From a checkpoint of a small multi-label image tagger: 14900 steps.
Rows from block 3 of a small multi-label image tagger, named by matrix and row number. Rows with one number within an expert belong to one neuron, the router's apart. Each number is 500 + 50 x the weight over its row's rms, rounded and kept within 0 to 999. All counts start at 0. Numbers have three digits each. After the name is the row's rms in percent of the matrix's.
After each expert's rows are labels from the 100 images, of 14848, where the router gives the expert most weight on average: "top examples" is what is common among them; "peak on" is the class under the peak. Only what is clearly more common there than usual is listed. The data: aerial photos of the United States (SatlasPretrain).
# router: slot weights (model.blocks.3.mlp.router.weight, 32x192, trained with AdamW), inputs 0-191
# up: expert up (model.blocks.3.mlp.up, 16x384x192), inputs 0-191
# down: expert down (model.blocks.3.mlp.down, 16x192x384, transposed), outputs 0-191

# expert 15
router.30 093:491453486515491485455502457465489526492556466506439492545400478379523442507391584427432482482435517435456511548474471469487465540453533611614441479574593502571492481484495619546440512540563490460496513396482536553442545530451523576460487540457417585603514551501551465483485505548500557524515481442430504494453488486479507573540464473551402451409516476550478585527470511485360550492522488446519512408593440509528551522548534513534492477510442548597476479534467522492460444571474482466463542553459544464490450418425484525509616526574457555552473504440558601433474542574514459478
router.31 109:503483480470520488516490424580541520561453535509475553493440531406467414486522518431469458518442516466432499548447473455535503434399455582576454462606519493552463529413480560512455554565527475481475502393541524568449542540446493546473498559548417526571544494520547459519527557573540545539476460390439560481501532539534488458562507519531457431444544466507495493557508451445384469465534457446398574483561395550601567487550540511547488478535415587563442442494415568444492426577518463474540574515436521460489419483452503534514514526543544527542441502450493621497516614571498507439
up.0 102:451559512438471464531558476410463477528442508498514467431479413500488448683515463556576488491515442468538588546512541466436408517461484489539510507526508484477429505623494392473492385515505504444524549455464492536490451432483514528451544456498472522507387521485490490498457493476536560493506498487572526473461584593552467492495467474481483567524412491503512577500491569489654580444580455559563464535446538474308538603477433440482521514399386477509502503503493494508484515502516563548501459537515446498433525548523485574542573426480419459418522469511499546469483468451514520506
down.0 094:389575508459475435374499467513529461496596448479477432486554615485684503528527505498519494474401430523424518571486570491519493479527455548487494478501504510516422513478453439491453528528560496519504474464561521486465459482471465471495512504533469606581512520444563550503563446475474550517536491501494410491540474519512480551583544532522556520471468433527445390409512497491508493519532549471510534504591453504638569458393507474530504574349509436508521526439563530546540420590489481396520551517450500547524471475527548429554482438490636541501486467438504474594501567533528504491
up.1 099:558477554392552562572490573478510528436507493483452498480456472545557533584509494515534432538512464440504455648466483416551440596532440492400512446518472482512494413515504637451562395491516523420480517447488527525540465549527561484457501451511520543414537476451520510509516605535500471424537507507514503550506467443521559478560506602555578662452485489565455545620476428459522455504444435510552475508458470477466504409585474499472561559504519486573509425508502522508516614523477495491405537498530527532505471535450495560480494459479573499538488473363554452509522553489522545599
down.1 102:586438477497501614495502469527500465495605502533547501512459485541466520541505388431422445511519513460461500535508491415482528527514492567566570465478569438485491497439508305426506507556602470546518449636462421463485540602473576569524459615385497574540628534485557450515534519594498582589552427426599487511490455533505482508513497483499414526472530539532487469488624495453520476493485550495497557573472492519453480504461500463486508608490501505486480474535525477462456455577499480526475499511501468457497492519587507516450419473460497551512460524411502530603506558543480560487
up.2 080:474466544432530444531495583566585510528394417445561495512626524549478473443505546624423496455492440442530437433504463513467631590435519428401459484410561435475435475427518558455492580530503457523510516502442510453551320489541493504554508487495488542530543514501535494598483463474365445493503488542539487514486563447479574503533476528502445511481479464516512544508502473469632492491486502510460427564527529493508523534483638554508534575530487441501556502437485494448587487439442484522534548534515497491544457529463500434520511501461501484505504540564440414479487638492484571497
down.2 083:550504481580497493509470472451603480491419505523468480448473592480531517401449551531533530512415536441534540601378432567577517534413446514520507507591509577488478501524456664500583501470499495488551499451496495466489481444397510486467534570481463547532427486519493577474469533492540504533484457593498459520518464516496481464565470455504477527519479501499504473505485505465506412548462536518415466480645475494542525490475484487575598459449534582487474501486566531369435502447399509500503515508480587485467464459435528486501433553572628543586492362509551397517410505497501530566
up.3 105:500469503408429497504401499401527546495507423520561518518500486488478469586533503563543544498571498524525390472529507482513592504505520485525514360518514377549560574401606501454488472493506517527533466613472493520498464511554508437456506440502422554503505499544488496483425629454496498525464486539578514573459422512490502421526447514533609440467461407498481553505433416457525620494427561490479507496618538471537509578485456419470452399481507476613526518488549499497457501494557446474539455392496461564523506557514484521481523480491539515549503518501467437389434480370519525504
down.3 105:512497510534494560489460563527553544514462431518515506497465353432565500520494488511471552499458575477475508547489511422619465494519520493525384499386519456530538581461434493453391586455510548501575437523590472519482632421502511492497525408562499514511434480514472520530547558497465517487527550486467491401499468504506496412502546476445641550508443576562582409542575533472547525514615475512499468505513473471527497567518549481532496532439398555507476542589571513474504336538556548468504514518444499451478506555607464579435533541487570492558518493429537469500520450506477436499
top examples: crop field
peak on: crop field

# expert 6
router.12 109:501455521614516451486537412454505470593611513502497571527429612462388456531518508472523438519441531411503479480453432493538423495464574513435584478492469442535450552548498506470502508516520458434438435535540498548428452493442503604451559485482513556594508560537537440496542587500528578582467483564449572500430524445551506527493474527535438599527455482441475489483537525542506540516498491487472565443526588476551509447445531500505433488441583554560477504561461519426541431533479519496384551406458505434379536433509500572576460553497527420562410442514467426512501503463579464477
router.13 101:454445492555499518509482460452519505539617534450474516583432570492471538495501528450471464492409484489497557571522488508492503391428522450454494456523515483571467501540471357574497587554507487599471461487516561563455522434526494439446578396485413511505590503557550462458581525502568559599488465574479604486464502495544534608526457575547470493478441474470434542526477542496546522560573494488531551454572604525545566451508569533531443541511409545508456447535437455443434456494440570508483569480452456493498518477494579551517522540561470555586472413464385473596486481480483453431
up.0 120:536535505490509536524545598578548518534566500490513512460490528504505596577549501482474555484543456493446391457530605449444487473525442447484453472501334588570493481477486498467551486434402563492611501493467538528436486506476525581529502521514512538494477540503525487553534396506571451532483512481431508451431457495489563553430420506426468542516401520609474498559592576484529450599472471514365464556567565508504492534553534461405523500589484501485526555521489373500542522534431528537456478494511434433492498580499435473459521511442447479571504544475473526499504596564438618516
down.0 105:417479426461502419531503481521534444504544444537505465511490486539542495532567494482561512507576437525515571487406471462493511633470561499373507509481512491498524499485454457503530512518481479460524446474491419609475431540517479439494496454435512522435480531480599481533530496523495548456517597595490430567510529408586567516556534501479413527490465549425504453517483570519507609375497525430522484466515493516464423494395487549555487638494602537610495475586477490489529508524416380481462543610613545473461564556496480523473519533482466414533537446521538514558400429525514476506
up.1 108:509477530483431429536479518524433459408491528515588471514532529566491507624600483591543564421524525536434322563554531520475402517484461418509540500470459547528459477521540480433500535426429543483478526481564499480457439464604461528443494493501444457599507586464472508499464459516465404498604464496553516509493447530516540445514505522491540459625529496425563509489443465458474491395527542540461429496497499485525467518387514589542442464593431440546425518510477501511451449592505521434547519410522458503433520387539483483497499471507458523497495466482551419486440539597491548572
down.1 109:466441470485445475453485477400534515515551547525508498486486547480448528535440516502602480488412522478484532432495514499586517561461502476408513393432478581567345446521475498582455575508471408512414565524449505523481531476492437369500578594496455484592486488558433498529582372491577516506445480492513497439520522507495545521541461495447518541536499508520501496535467467451448542466587478510463528462489577581529434459527500571608546537516560504531572442428510545510556569459316523541499526541476499506424495474471609585490452565552498485487567467577463499455473510519509448489
up.2 110:524484499408470474458454446453619459563450573455443498447505451400489515409490513501396499494522586538380515511443408430554485540461468581514444491439522514515539482457530515425459480543478494544525541459516490511455543499643502469536504491570456502378616555440524507495517346404525523495533562460559490527510467497522511507544577615557523563394574474519490474525595474527516490481525533554421556423542387488491496439415502506462540521541509489499544502503495588516494476523481442493451384477508526507479457504522441479526499500419563449524430539530529574464475571569478558514
down.2 105:486506500483501504600506546510366505367516498501527465431546582505427540517480568360497562502506462511626497499477504492541514471438492447508526571509478417538544464501493475487512437497512456502507500494582505497601404495569521508539496527552510445531488494606506521531420475499595489536525495417455480463550460538442472365360449472572524460497535511491445451528415550510493468507477471540532429475497504512408417537527494504528456433464498517527646440481478483538580591468402501515505551510566598488547515455465513486492547475465494452492564590506609571423556541464544497429
up.3 087:544544528458548465469464515455440539456493536412441456532457533559531508620456464459518565493499650526466519470548537529505536526553514424475512579512586509450534474510568517565509521467494447563497560527581446500443422522532377456375498566499475496468523496454408537464511457497419529419489608462530509524543489467468486482537473486494602533508517436501463438540488516561537550551553550550442425553448564523601424619487508548477490431539376376511477475458528459533485555387515493474470476478493469533435511458488526492377443509568529585518554539487426534560469500525564464527
down.3 089:439550387386479519573513475586511523557468628543526401474546480502472551424557497525520503546483511503423546490458420506520414416457508447515510478507478444576454382484591482533460500479526563500525526488405504499500593484564495483504484429527593355521426508509503557557556509544556485499546475505487527465545505436510538505549520496577539565580448418446567576491416398517547542513396521458440531548395522524523492500588499470502348582506507555484443565520444519524429469507534510465470435560492588516547546519506507512523512485482506486457447462501486572446445469436444482519
top examples: crop field
peak on: crop field

# expert 12
router.24 093:467456538514556510466513512441500582498422477492500531499495367429423488546438515451488519481461615510493540565515445492505491436410542525545435435487468396510381517478491484531555638551573568518519423466571540499509508445506516397472524625573405487487445477541473475441542559518491535557531430527493550517475443452515481512533530549566369513424467464490428526531515547455518568523540464463530532411467485551530504397537536476545486471607654543555519457494475525490481530481439447516478532548494526514492486488431550549517485506523544555583509461465408620446538549569490474473
router.25 106:484485488541511442480518514426526544510465499495479545459472406398445493583460539423562442531412632476468601552474481471484582453452504511536461469499515407522415503466516489523429570558527543521483470474590538538538484510461493430460505591555421544560443544482537496485573588536502550563527458483454534499487492457538503467540462540554387589451480454509446406538522501509435638528572472512433568397530439502606531474489505527562485462538616531593494455508463531425445444527446508445489511484465498504503479470430527554495423511506526530572461477415407596427490572517517442468
up.0 093:539445500634529527497538510505484467510574532440367491544464556474515508552519490462558475467489390568505477357582375503554494455520477537483545537538453545532486476516504402500498471484470536552475548548504493463535479532448467478438479538559498513560520513535459503531534413439449472492482502496498470547552427550526551560508499565504559485489511456521527544545501639495499567489418534507524494508514527514441552560558479435443532535554489492612409603528435474533549555516572390507407518498518445534555449521498446486539574514496526552547477531426618441466501335482367494456
down.0 088:491508533487480635586579487495503512553489518496497489417532408501425530538549472516516543482542525472500522546558537522537439528516443365585473507493501543520491470535359404447518567566438506541552424472519475504513516554479552472519515496506416493439531503548539545501497469512433525536492558426513470500427500540517550471429538500574420592531597456518427425467477439502466500485594487507487539491500446500575429483556405457625506493487489391441528495510529593498489496540441560551576418432556536499419402538467498455363470555470527509440511450519492532507586489574615536511
up.1 095:474541552453635556487573518539514472541499504524490528588502473490567453542566494517512570500501477547425466503544535591422483554500521460402572539464473470431521520482454620502528476467473533371580482488472373497523490429478495460513473489588496500404482564444504501485470366511459587527572519519590536435538508470474485444513545445556525532535533538510528515501636371541456400507535534534469527585467516508552434501491507556564498456489525509538564492412522562512503530401500500476519537399572506495482421480441545479498500473408560448531491445548419514579465552483556417448
down.1 085:488555563477462489442523490511499516501510472578457524527542552523506554511595469504412463517384446483457458521509493491462506518497437557556388569553515533532562547521573380464577528454470422528493497430556515496505447525541554517506557525377451485481586395599428588470423511525445478489421531591453545572460431453483482590543473534535530452421449526530430363507414404559468553420509504519467540583498523540490473495456547470466568463567512506476526542557479546514509527561501503452497465563475478495530451509579486503485598519529486483387512575493508650487499508555471571515
up.2 106:451496531507486492439438388431526590523449596436535469477469501514566493587478410497541472489486457499489474411433488503579554517579436572557466465485550607482440554536503448486448460502545524537534554517544441498560498523435425592458490437560490503543417497473370563470579504469497503599498544441573451517528461477504461543485552500520500525480587447614403619484484529473470575494489510598615507575520552490527443454543525503454426530470448522490440485521506501511477556514518455468531435542469472459646424522572522496608529459503549492534511544445390469457459506475491465486
down.2 107:460569517561425557592509543443498415527562502427491496447515503459445533509518549508532526545464473553530508434485591538597594568532378431577585457515505486471484473551356522424422552598439574491556425569514481501491588484479524401454550425541501472536505469481537521480539479495549483475467452494586437488544504505528487535535592467554539507517523475584504457590456489489435493464603465486423503441570482464529428544461541456597461440472489499418471559516581612557538527595497506596566578493506476441484508463474534482498533550468545518509499461470517605500549514569475470462
up.3 115:462506535534505508414448511617490468535412437447543497453434475543497508520463498475538474422461576493459460482560462544357487515514573605518609512505542573331516525496554424464502507507461416485477457533593397486515504550540488562510448486532474497472568466433583439502574535507525499412508604538520513472501463458558482558514521479495475485546572564513566583456408483485464495523519497500515483589515436422499397506553480549443488580482579492441563502568525535503390559445517504502476486456481533473418506497490493535424505505518484513506384525603556516538378447464522444493
down.3 093:571497508404487544485453533434513527511482514503553535496451506507501555583525439586430483541491458537462539487504501513576477484537493539575340519429480353484541482576457568563495534551493441521469453470472453447492450507513522479484484520630606530474509537487458464408528558496465578480412522497496476439515634413524549449562524442440404555487512429458480468521483584508501424517439486561605553511494502473478485492494539565486587480440355547502445558477552457564496471555488525551468513499507503502498494406566542542496483428518469543557452466510406442514655450469507502503
top examples: crop field
peak on: crop field

# expert 7
router.14 096:559471516459512401510466451470495513554488510550467493451479519462544453583502461458495556557426523440508618523461474545505539646470551542532591498485593530456473543489571532508427537545515552539486433496558483585469577440473461408486535546547507526393632515487511500417492450489520516523513450385530550534471466550549444546581475494572590577461526429515468448444477461487536465486474519454441565471568479492512601479440572580477470543559397562426506495507454511451453469544526537538416519415423438478471484519405548545516598492507486467514522462468406447515534415444490459441
router.15 094:510451473487523507511526485450499516500498541495442509513420516396544440564493506422582449563436530415518588527511417474547469662400514482472567515452525511523418499509524486512506458505535558444475485469535554557525599452487494455519494521487559567449572523549533506465553482556578580530499417365544525473480479486539522603542462566549500601461474435525459510486566524510475452528490475457486573502557526558503480467523579496467497557491356572498446451497484545458447453531485531457418552468422502423462488447432592592550610532557496480520501469456430434560505411486438433419
up.0 107:525517466478433491555426524501482558495480501464433516524457369549424494380531479504501486456415436452524500437559475428543431437496430508505467498519577526529508514533558458487597467471518571522512503504526523520502476477453435554517502429484437380498379545546505484473507544483418576494452558469515498475543520574528536445412519516534472450529528414438486505580462507501553539506489465602498541415456567489633594552509489444575520504493543497402452498544466477520488446466487489615424577479490471544504535496452435491411507479514491508551548551461505467336553636592539491534
down.0 093:510468555549509495469460489514549462468452552453482446522515509501501542435491484437453491485441619510426516553448499507431531515515427592488449538526531508507507548483541465466549534531559494555457459454431590497531506507496519585459536526482524697511461514548466572469511458434466513494504580552483603409418535478592440556452463476520494571574518490487498563471523560563461433546543561454421498446523488448427470418602534522548516521513480483535487499448602510452461477435570515471586538445525462504486503506465485498561491471505652460545348464504574469640503398494513466451
up.1 095:609451508518464507474468609482503566441575517400503493540477388475593551501441506511573458521502475571575498641459531439411501483487573396367495490489597453537484488462554359467513496493452544456471552540527428494603493479458412462494494419531553538455508519442526490469608483455485536406510511506534527490435410534433511538577503453509526464445512546430506510542476569404550461489556529493472501456496566527405419488554461489509574553483541413455465443476512589505507505507432501551558484490479499604522426524499496497465531493477562587514491451556493531502434517446468517499
down.1 093:484413509577510455481435431504462439464706579497503483468518512472508507475487526547513531535493488500602555525497469394472349451494467447509485555570482512515473526515497571507485465506588474508527504491451522478543542518546490425583471513517507505622429512498569519519495567517525467471452518520448401544434510481516512475438478543508595455640510554554477515609532498530474505507472461498545563372512486374504505525558486493474425403548446471515479481506569458431540518490587564429442489566500512555595480510494441531485451449516594519430561534479578476494496501506518622481
up.2 105:457530494449435530512607488589562453523509507523506424478427473576432481487379525488502491521494552505652573446490590502497490475460498520467454522453492398429456480478464528488502472581497457475533529443438501444497418548465560502485538564469532493491490487560447544497484506575539560476507488487507458533515612496491454536534513554541534461486500440493520539443466427451443552566428456643527486492405536442462585574504398502426461492455522631462468451456530498498535559535444379503597519524515414457500488530495500457487484505445493528411439510502609465566570607501431593529
down.2 103:481462531526524483507457501531492447472566511455486527510499532524530473487410581498397469626468505514648452472451412465398496428567468515479568570485473474518566500563472456525608487513535437531553462476495511480484471495414491521534494531449460653521523490561559508514495526503489493510500535548446546528541538562441436557500549506448572552507565504414510479550523453487532489535461475499451534525545508494512476502435486431522497432399420483547339537543535577502543502551521476487366463500502435504517475544447568443554453521436688508489466509518437462615520422481460498578
up.3 104:510462612401570579504513455509481425477423610532532533476461535433505372605549459463461547486598501522547493526531503494481430390456620470564500477486457537586378478585495470550494490436561511428486441424511514446500433486450484434552515489452479463515498514559526528553494540467481507437454508617498540443481527495503554536422522449501582516494487499430532605477465537509537540504500499493479484431478517533517503454573475427619571541602496562530501466501474558518546510511405471522580503549498503413442501471501472564591516497430572434610497536560434555480481444510518546499
down.3 099:507444564486406507564552446530590516496492526504515465492507561489615540518460475500491471514561526454516468471548501503417412421581443464515427453420542487522540522598460503456489470476455481455495472549552499499625510609390449488568545498534561515570463478512535415491503534506484562480397511514437501347496483480473467396478484483424523447475526483460590405405474503538488547583510504542483557502552608560458434535418455558471488509438551595591447571468541513517467508508535498505447467476444511478448420466437490505466501491511680502500489474530422487517537502489476482415
top examples: building
peak on: building

# expert 4
router.8 097:514453455501496478489506432510544500501450559548437484471431571484459508567509520468370494546480560480493507598448467498534414354453472565574425525596527478580476492458473441458486551512516474562462509528533516518382484509444527522450514610486318593559565554495548493544516628533513542541513481564473518495487514533525540457530466494518451500496516459478533465541412527523532613432556536456392547457540567522574590421575540563566473438449505542496461456487431531475559440552480525536582549410506505481476428463464516528547544497522504456594495471504411556488514553507497483505
router.9 094:474468492515550494487476464469515524553488549550478505509465595595480582568491467458350528472463570492575479510433481529472522383471551524584443484543510455572441502489448456493469600566485411568472453554500563502449436439578439510446602593472321537575591518538516520509573615450536516550508492596452497457434487481533539445494427505528414471526473499430523455542415517527514584517507467514493538489543629427536531453561558514544442445459535489545503503578485445493570487545455515545532541451495516507481476490470515502498502528485502544601495445553430530452499567508437453469
up.0 106:548515486581475485490499474589572445560547505537531502526491481434450522506511558541531526500490485575605526504539464541437513565476506443470556419580524508489524521425460388491512407470526589546512452482511572472521383507513556369493477490474485456481549465513445509467483497524556520519491554507568523450472470484567427623557474490541573459514438556478456491497437433557513484493476557485616447565349497486450498519522464434466536491455556477431627516465488460533403504475490523492400541499503451435603482494514595411543542500545453426492506471563462434533539394430459558405
down.0 098:526496482538501529424500443594457464464490503550491451502437517508472506530358364543453530528498610566489497539538457508415573438494520465462508498531505476466468497410483642520551525485517555463515479466508420477583486482495464490520515446510633446526413532557481522541551606456485438477606573498463514558523541501477493577488503523425496353607511487399495516454588524423502463421457556503507494494444507501510536505440488525448461470490387569511529499506512507532541559519535614528613512526493465485592473477572441498495549597516545459429578507520538480487530542593471498487
up.1 117:527532463607496484504468533507491508466478515525498508520492518496452401516536475541655498509550500513452497513519466498460482517511483470482451506590492476495530498530458541455510480460501459456457545442416494470405505473500468511471537481519491523560476432522510502501493446544609499494413514450464402598506497498496510440422501517431480485492559524505492501511492626533472431508666517535478510497430517439518474383449469504476475777455588577432442509409499492481513463476560511493554481587462510504582582472508538444502414553458471425498531572523560542410550469525462498582
down.1 114:540464524445415523534475521431498454499608537519534583520594392483464502522510514487536529469538495554545505571511589568583513569456522527511405469421551444531520498508421504501487510541625501418511563479518583389494521491613426508410508570506467517451565550520495445498436504479604485456496491625504491500478657414501535499478495501519347425458507448555449535510498472452460530527525505527470598446453574463520512555529472498519470511506374405604531428498459568487491517502511566461480497553492457461569520497494503504493501438507490543473465503513384514453417507520527527473
up.2 091:537466511505540529575500557389470532590500505463493468487490543552439473488512492466506522441625422488550603456447517506503485606498549541482571510457448589437467512452520516499433484458488525560556567494386540561493506390518480478487531448501598480441433478503381530524484523491527479527528412507540463484584474398573422488560499578449537522475372539417494609569570524479599381524427467473541436459505483556547481567427555467525487570550483557495479483564501494524500502458499525654532473545438508516499479539439437552468547530442495520496493563501440446475491567487505545464
down.2 080:486546476529515532555460502396485613521453585487482440440421532551401518326500492511446522487589459562523435560513456542460444459502562475479502488502496540491535556522473449470544510516573535425411442475435530563366525466513462494515597469578539512468506483533509507427536538512517511570466489579463466463532530525476477422533488514550574572456486543472470486409497485453546520404483546446500502436504536433603496373504516505525508458538429475511518605556446592486493565463471495499536459561494498436486434490540425439490461523633514519502443509500526522654501580489533451450
up.3 102:529501592448499527491496504471511476505508537498517494464492490495532477482572494484424576501552435456488479514468398501348411536497502558441417474472545474456617531543619514437400527473569497520524518458611507523393476508610447541501549441514553500514511492490473490439502525575525564503530483484560513472477468467555536452594623476641575489509468479486517386426523424513492516511424570442344571461509429552469564509493570403515480540499467550542570470490464526464483579521508440495463439528579466532403508421488505519478472484525476495376475496518524570493482482504490473481
down.3 102:352477505465494464560498503514511415538457506529531553390522516490478485556547519511564573559520417454510468504449463496585504525496490522600533508580485453458516441544450554495518486531511437563490428512451424467499600502417499534523497405487504494414435468495476453423527508478489427490405508504435583545499507453521571454500612454474543479578546481357474556445362444521558484509520494581457492517558557401564427522375384559475474542489564470502509453587440534499469473558575473453482499434451482474510512549501419473501448529498527475507500494522570620566453511503512521537
top examples: crop field
peak on: crop field

# expert 14
router.28 101:468512473470504444462447422466535507515549544514463511496383553412508443593484527399514474509445483391455504583496466450616443480429518530505554487386533434555484465540507361534494402516558511488461484490542505566472492515420525456452507505484467554547557493498580474496559583503567571550464510586426548469445496455530559463555429496527462530443459480503451637503475550486686547508569507438515568461575529522513546467507542480543474440458618578513475453520440563477452418545500503481505538452472505411513423449475546563481542528563452499495478462449473527506505429491517468478
router.29 099:459476453584491427554510423476503448525421426495449525480453558413546462555540540475535414537496472375560442589519444450601477549437491520500610418450593559496481524475467413468531463586545415466480428558484527574449545537483415414477605513456457521512574532470542410522556586512511558530493517489443563507487670460555551529510483500503530514464449558464450580488464478544579587473428457525466502537526508510500568420492498494503525452480445591443446505502481504494528458503514461492618591478446509448448410491470512505493547543516466512540472440504457473517568460492556461505
up.0 090:491396492439520447413494496546470498517485547442439485525420460531547567511513479610446528493532543562445466445539568561343585563448512469496500496519515504482408424395489632491501585491619556533470463478473430497503443435569482530500487613518605518560470478552520534536490486433500519468495566625471408475523423461495539485463448522546574473568513528536470501489516602427485584435438470505519522518506494524473530530505407507575464500497548509542508525488482520376490437504500490474593478513522462530580547534533525524604499522480529495506482538515582493428451572403518511424
down.0 080:494395489472432581553523493470512421461397501524457542471501630495595514488455491538529359594420449503538510533464440443481465490446494530661498499504523513553571477493402458492485510495548457533537559478502489539419465564506527511509476502569473545504457452484462537465510501444504499500474572554455541534441496540502438490473535493526495514480549451488485537429491385478506547467543512577541485465597468508632483462467517493524515497446520518455501503559448497424492498527502529453538539524585462394483480542498413405475508448505648518516413559519593454631521524637499465431
up.1 076:491488523319532494442544664513430458513417508500446540549621508513564504570500529568465531456554503536527460450523532514518541543498521380519518458472566505476485465506536530488516416500562504477459489450469460562433485489568499509451513498597615510459378541487549491539469509507483487478471509600582471533535475471495537523447523512494452498537482472491531514489496462502463412518476533526425386551477472465445464428355440504503457542503412400477560496472596377492500642455507499508570529473552505483497485458531484547487510504492558526442521507450567422473472618527570499473
down.1 069:479496524603520535547561583542482571466474491517485481469604515507624509518450533389448487555447459543463524422488491519483480478511530434510639494407499557472532520547611547472467500488564481499536488473541491543377471456522551616448484558488430553428517490505574515480567489513486480530500496459553497510482496576544493570576528461521495392536433452492511513500470477510463430420559499475522482590479452382491439377539434404504510503447570474444518435497511591373503642569457520447567507446505449465535447498497579505441526481574544483449499494453484460551541473499521539466
up.2 098:587517510470499441513485534488518485444608511424473510505407458486518475470450538506466431501497463457499501568470527503379431550465503376496501469535508471421569504460489432520487481513529440499475506430468518386418402460422595563439503419498544446470546500468491425520479524563580487489459525492477539481490547431491549554522596505528537512587545565537481485500550491533503541501444491595581493355487361479420612505522528425527422453467415534512453572478476448453515382489525587525533495516458512452513526501466588504520394467482493457526444509493634519449513578477490524497
down.2 093:529443483479468462487531501486409471508499469539508469501538509478438529377502491463514484516582500507460484543510562485504513543516504461538530451533469624406452526396623428500564496470518531508544454467535522568357501535476550550518443485426425516549487507481476487486502521499489540516542515493450342592530511457654528576470500516458588556561494456480503622514485503473449569544493499546434407535510555605496564608493533566521531594496459512409512466527519486416620451515514407447425445521502492496478544480474407519463432506518470502504495490494413398465497429464459500536
up.3 085:505538578437513513399483584485594533524515472505498496585550390503570501483468519513496484457485601602411518524546514417368501553449509450517547466439551523622431500499532507483483476512489533409509507440472479469554375456507519633572497470515502484531439501498443535460505502492517511542494534612498454603512532491514519565558547492475528505569504493529457403488495525491399499492404500494479473433542481421534472454548422487583491568456484472514449509447495518494559512509404459479613493451536419484444557451486468529541445475530482469451579481592575452404541564612501534455
down.3 089:420469524597545527471486473529574430452542545479507483502425496491648534513483548482512475498425466496419536462516456487344591356439489485566494482383512510493524477566420480471485524467567435591506588343503526526478490529472543511390526494622491493514569538524404572504537433527521501466499489500475510504454445584496441516522487497473505461496560502547488469497512469512381484499572497453547559488511430485629498503499468510461507466503571486562577471496448545539501527488490557465522521505490508398539524484432539425554576496527586559473488489541510452604477488613484492474
top examples: crop field
peak on: crop field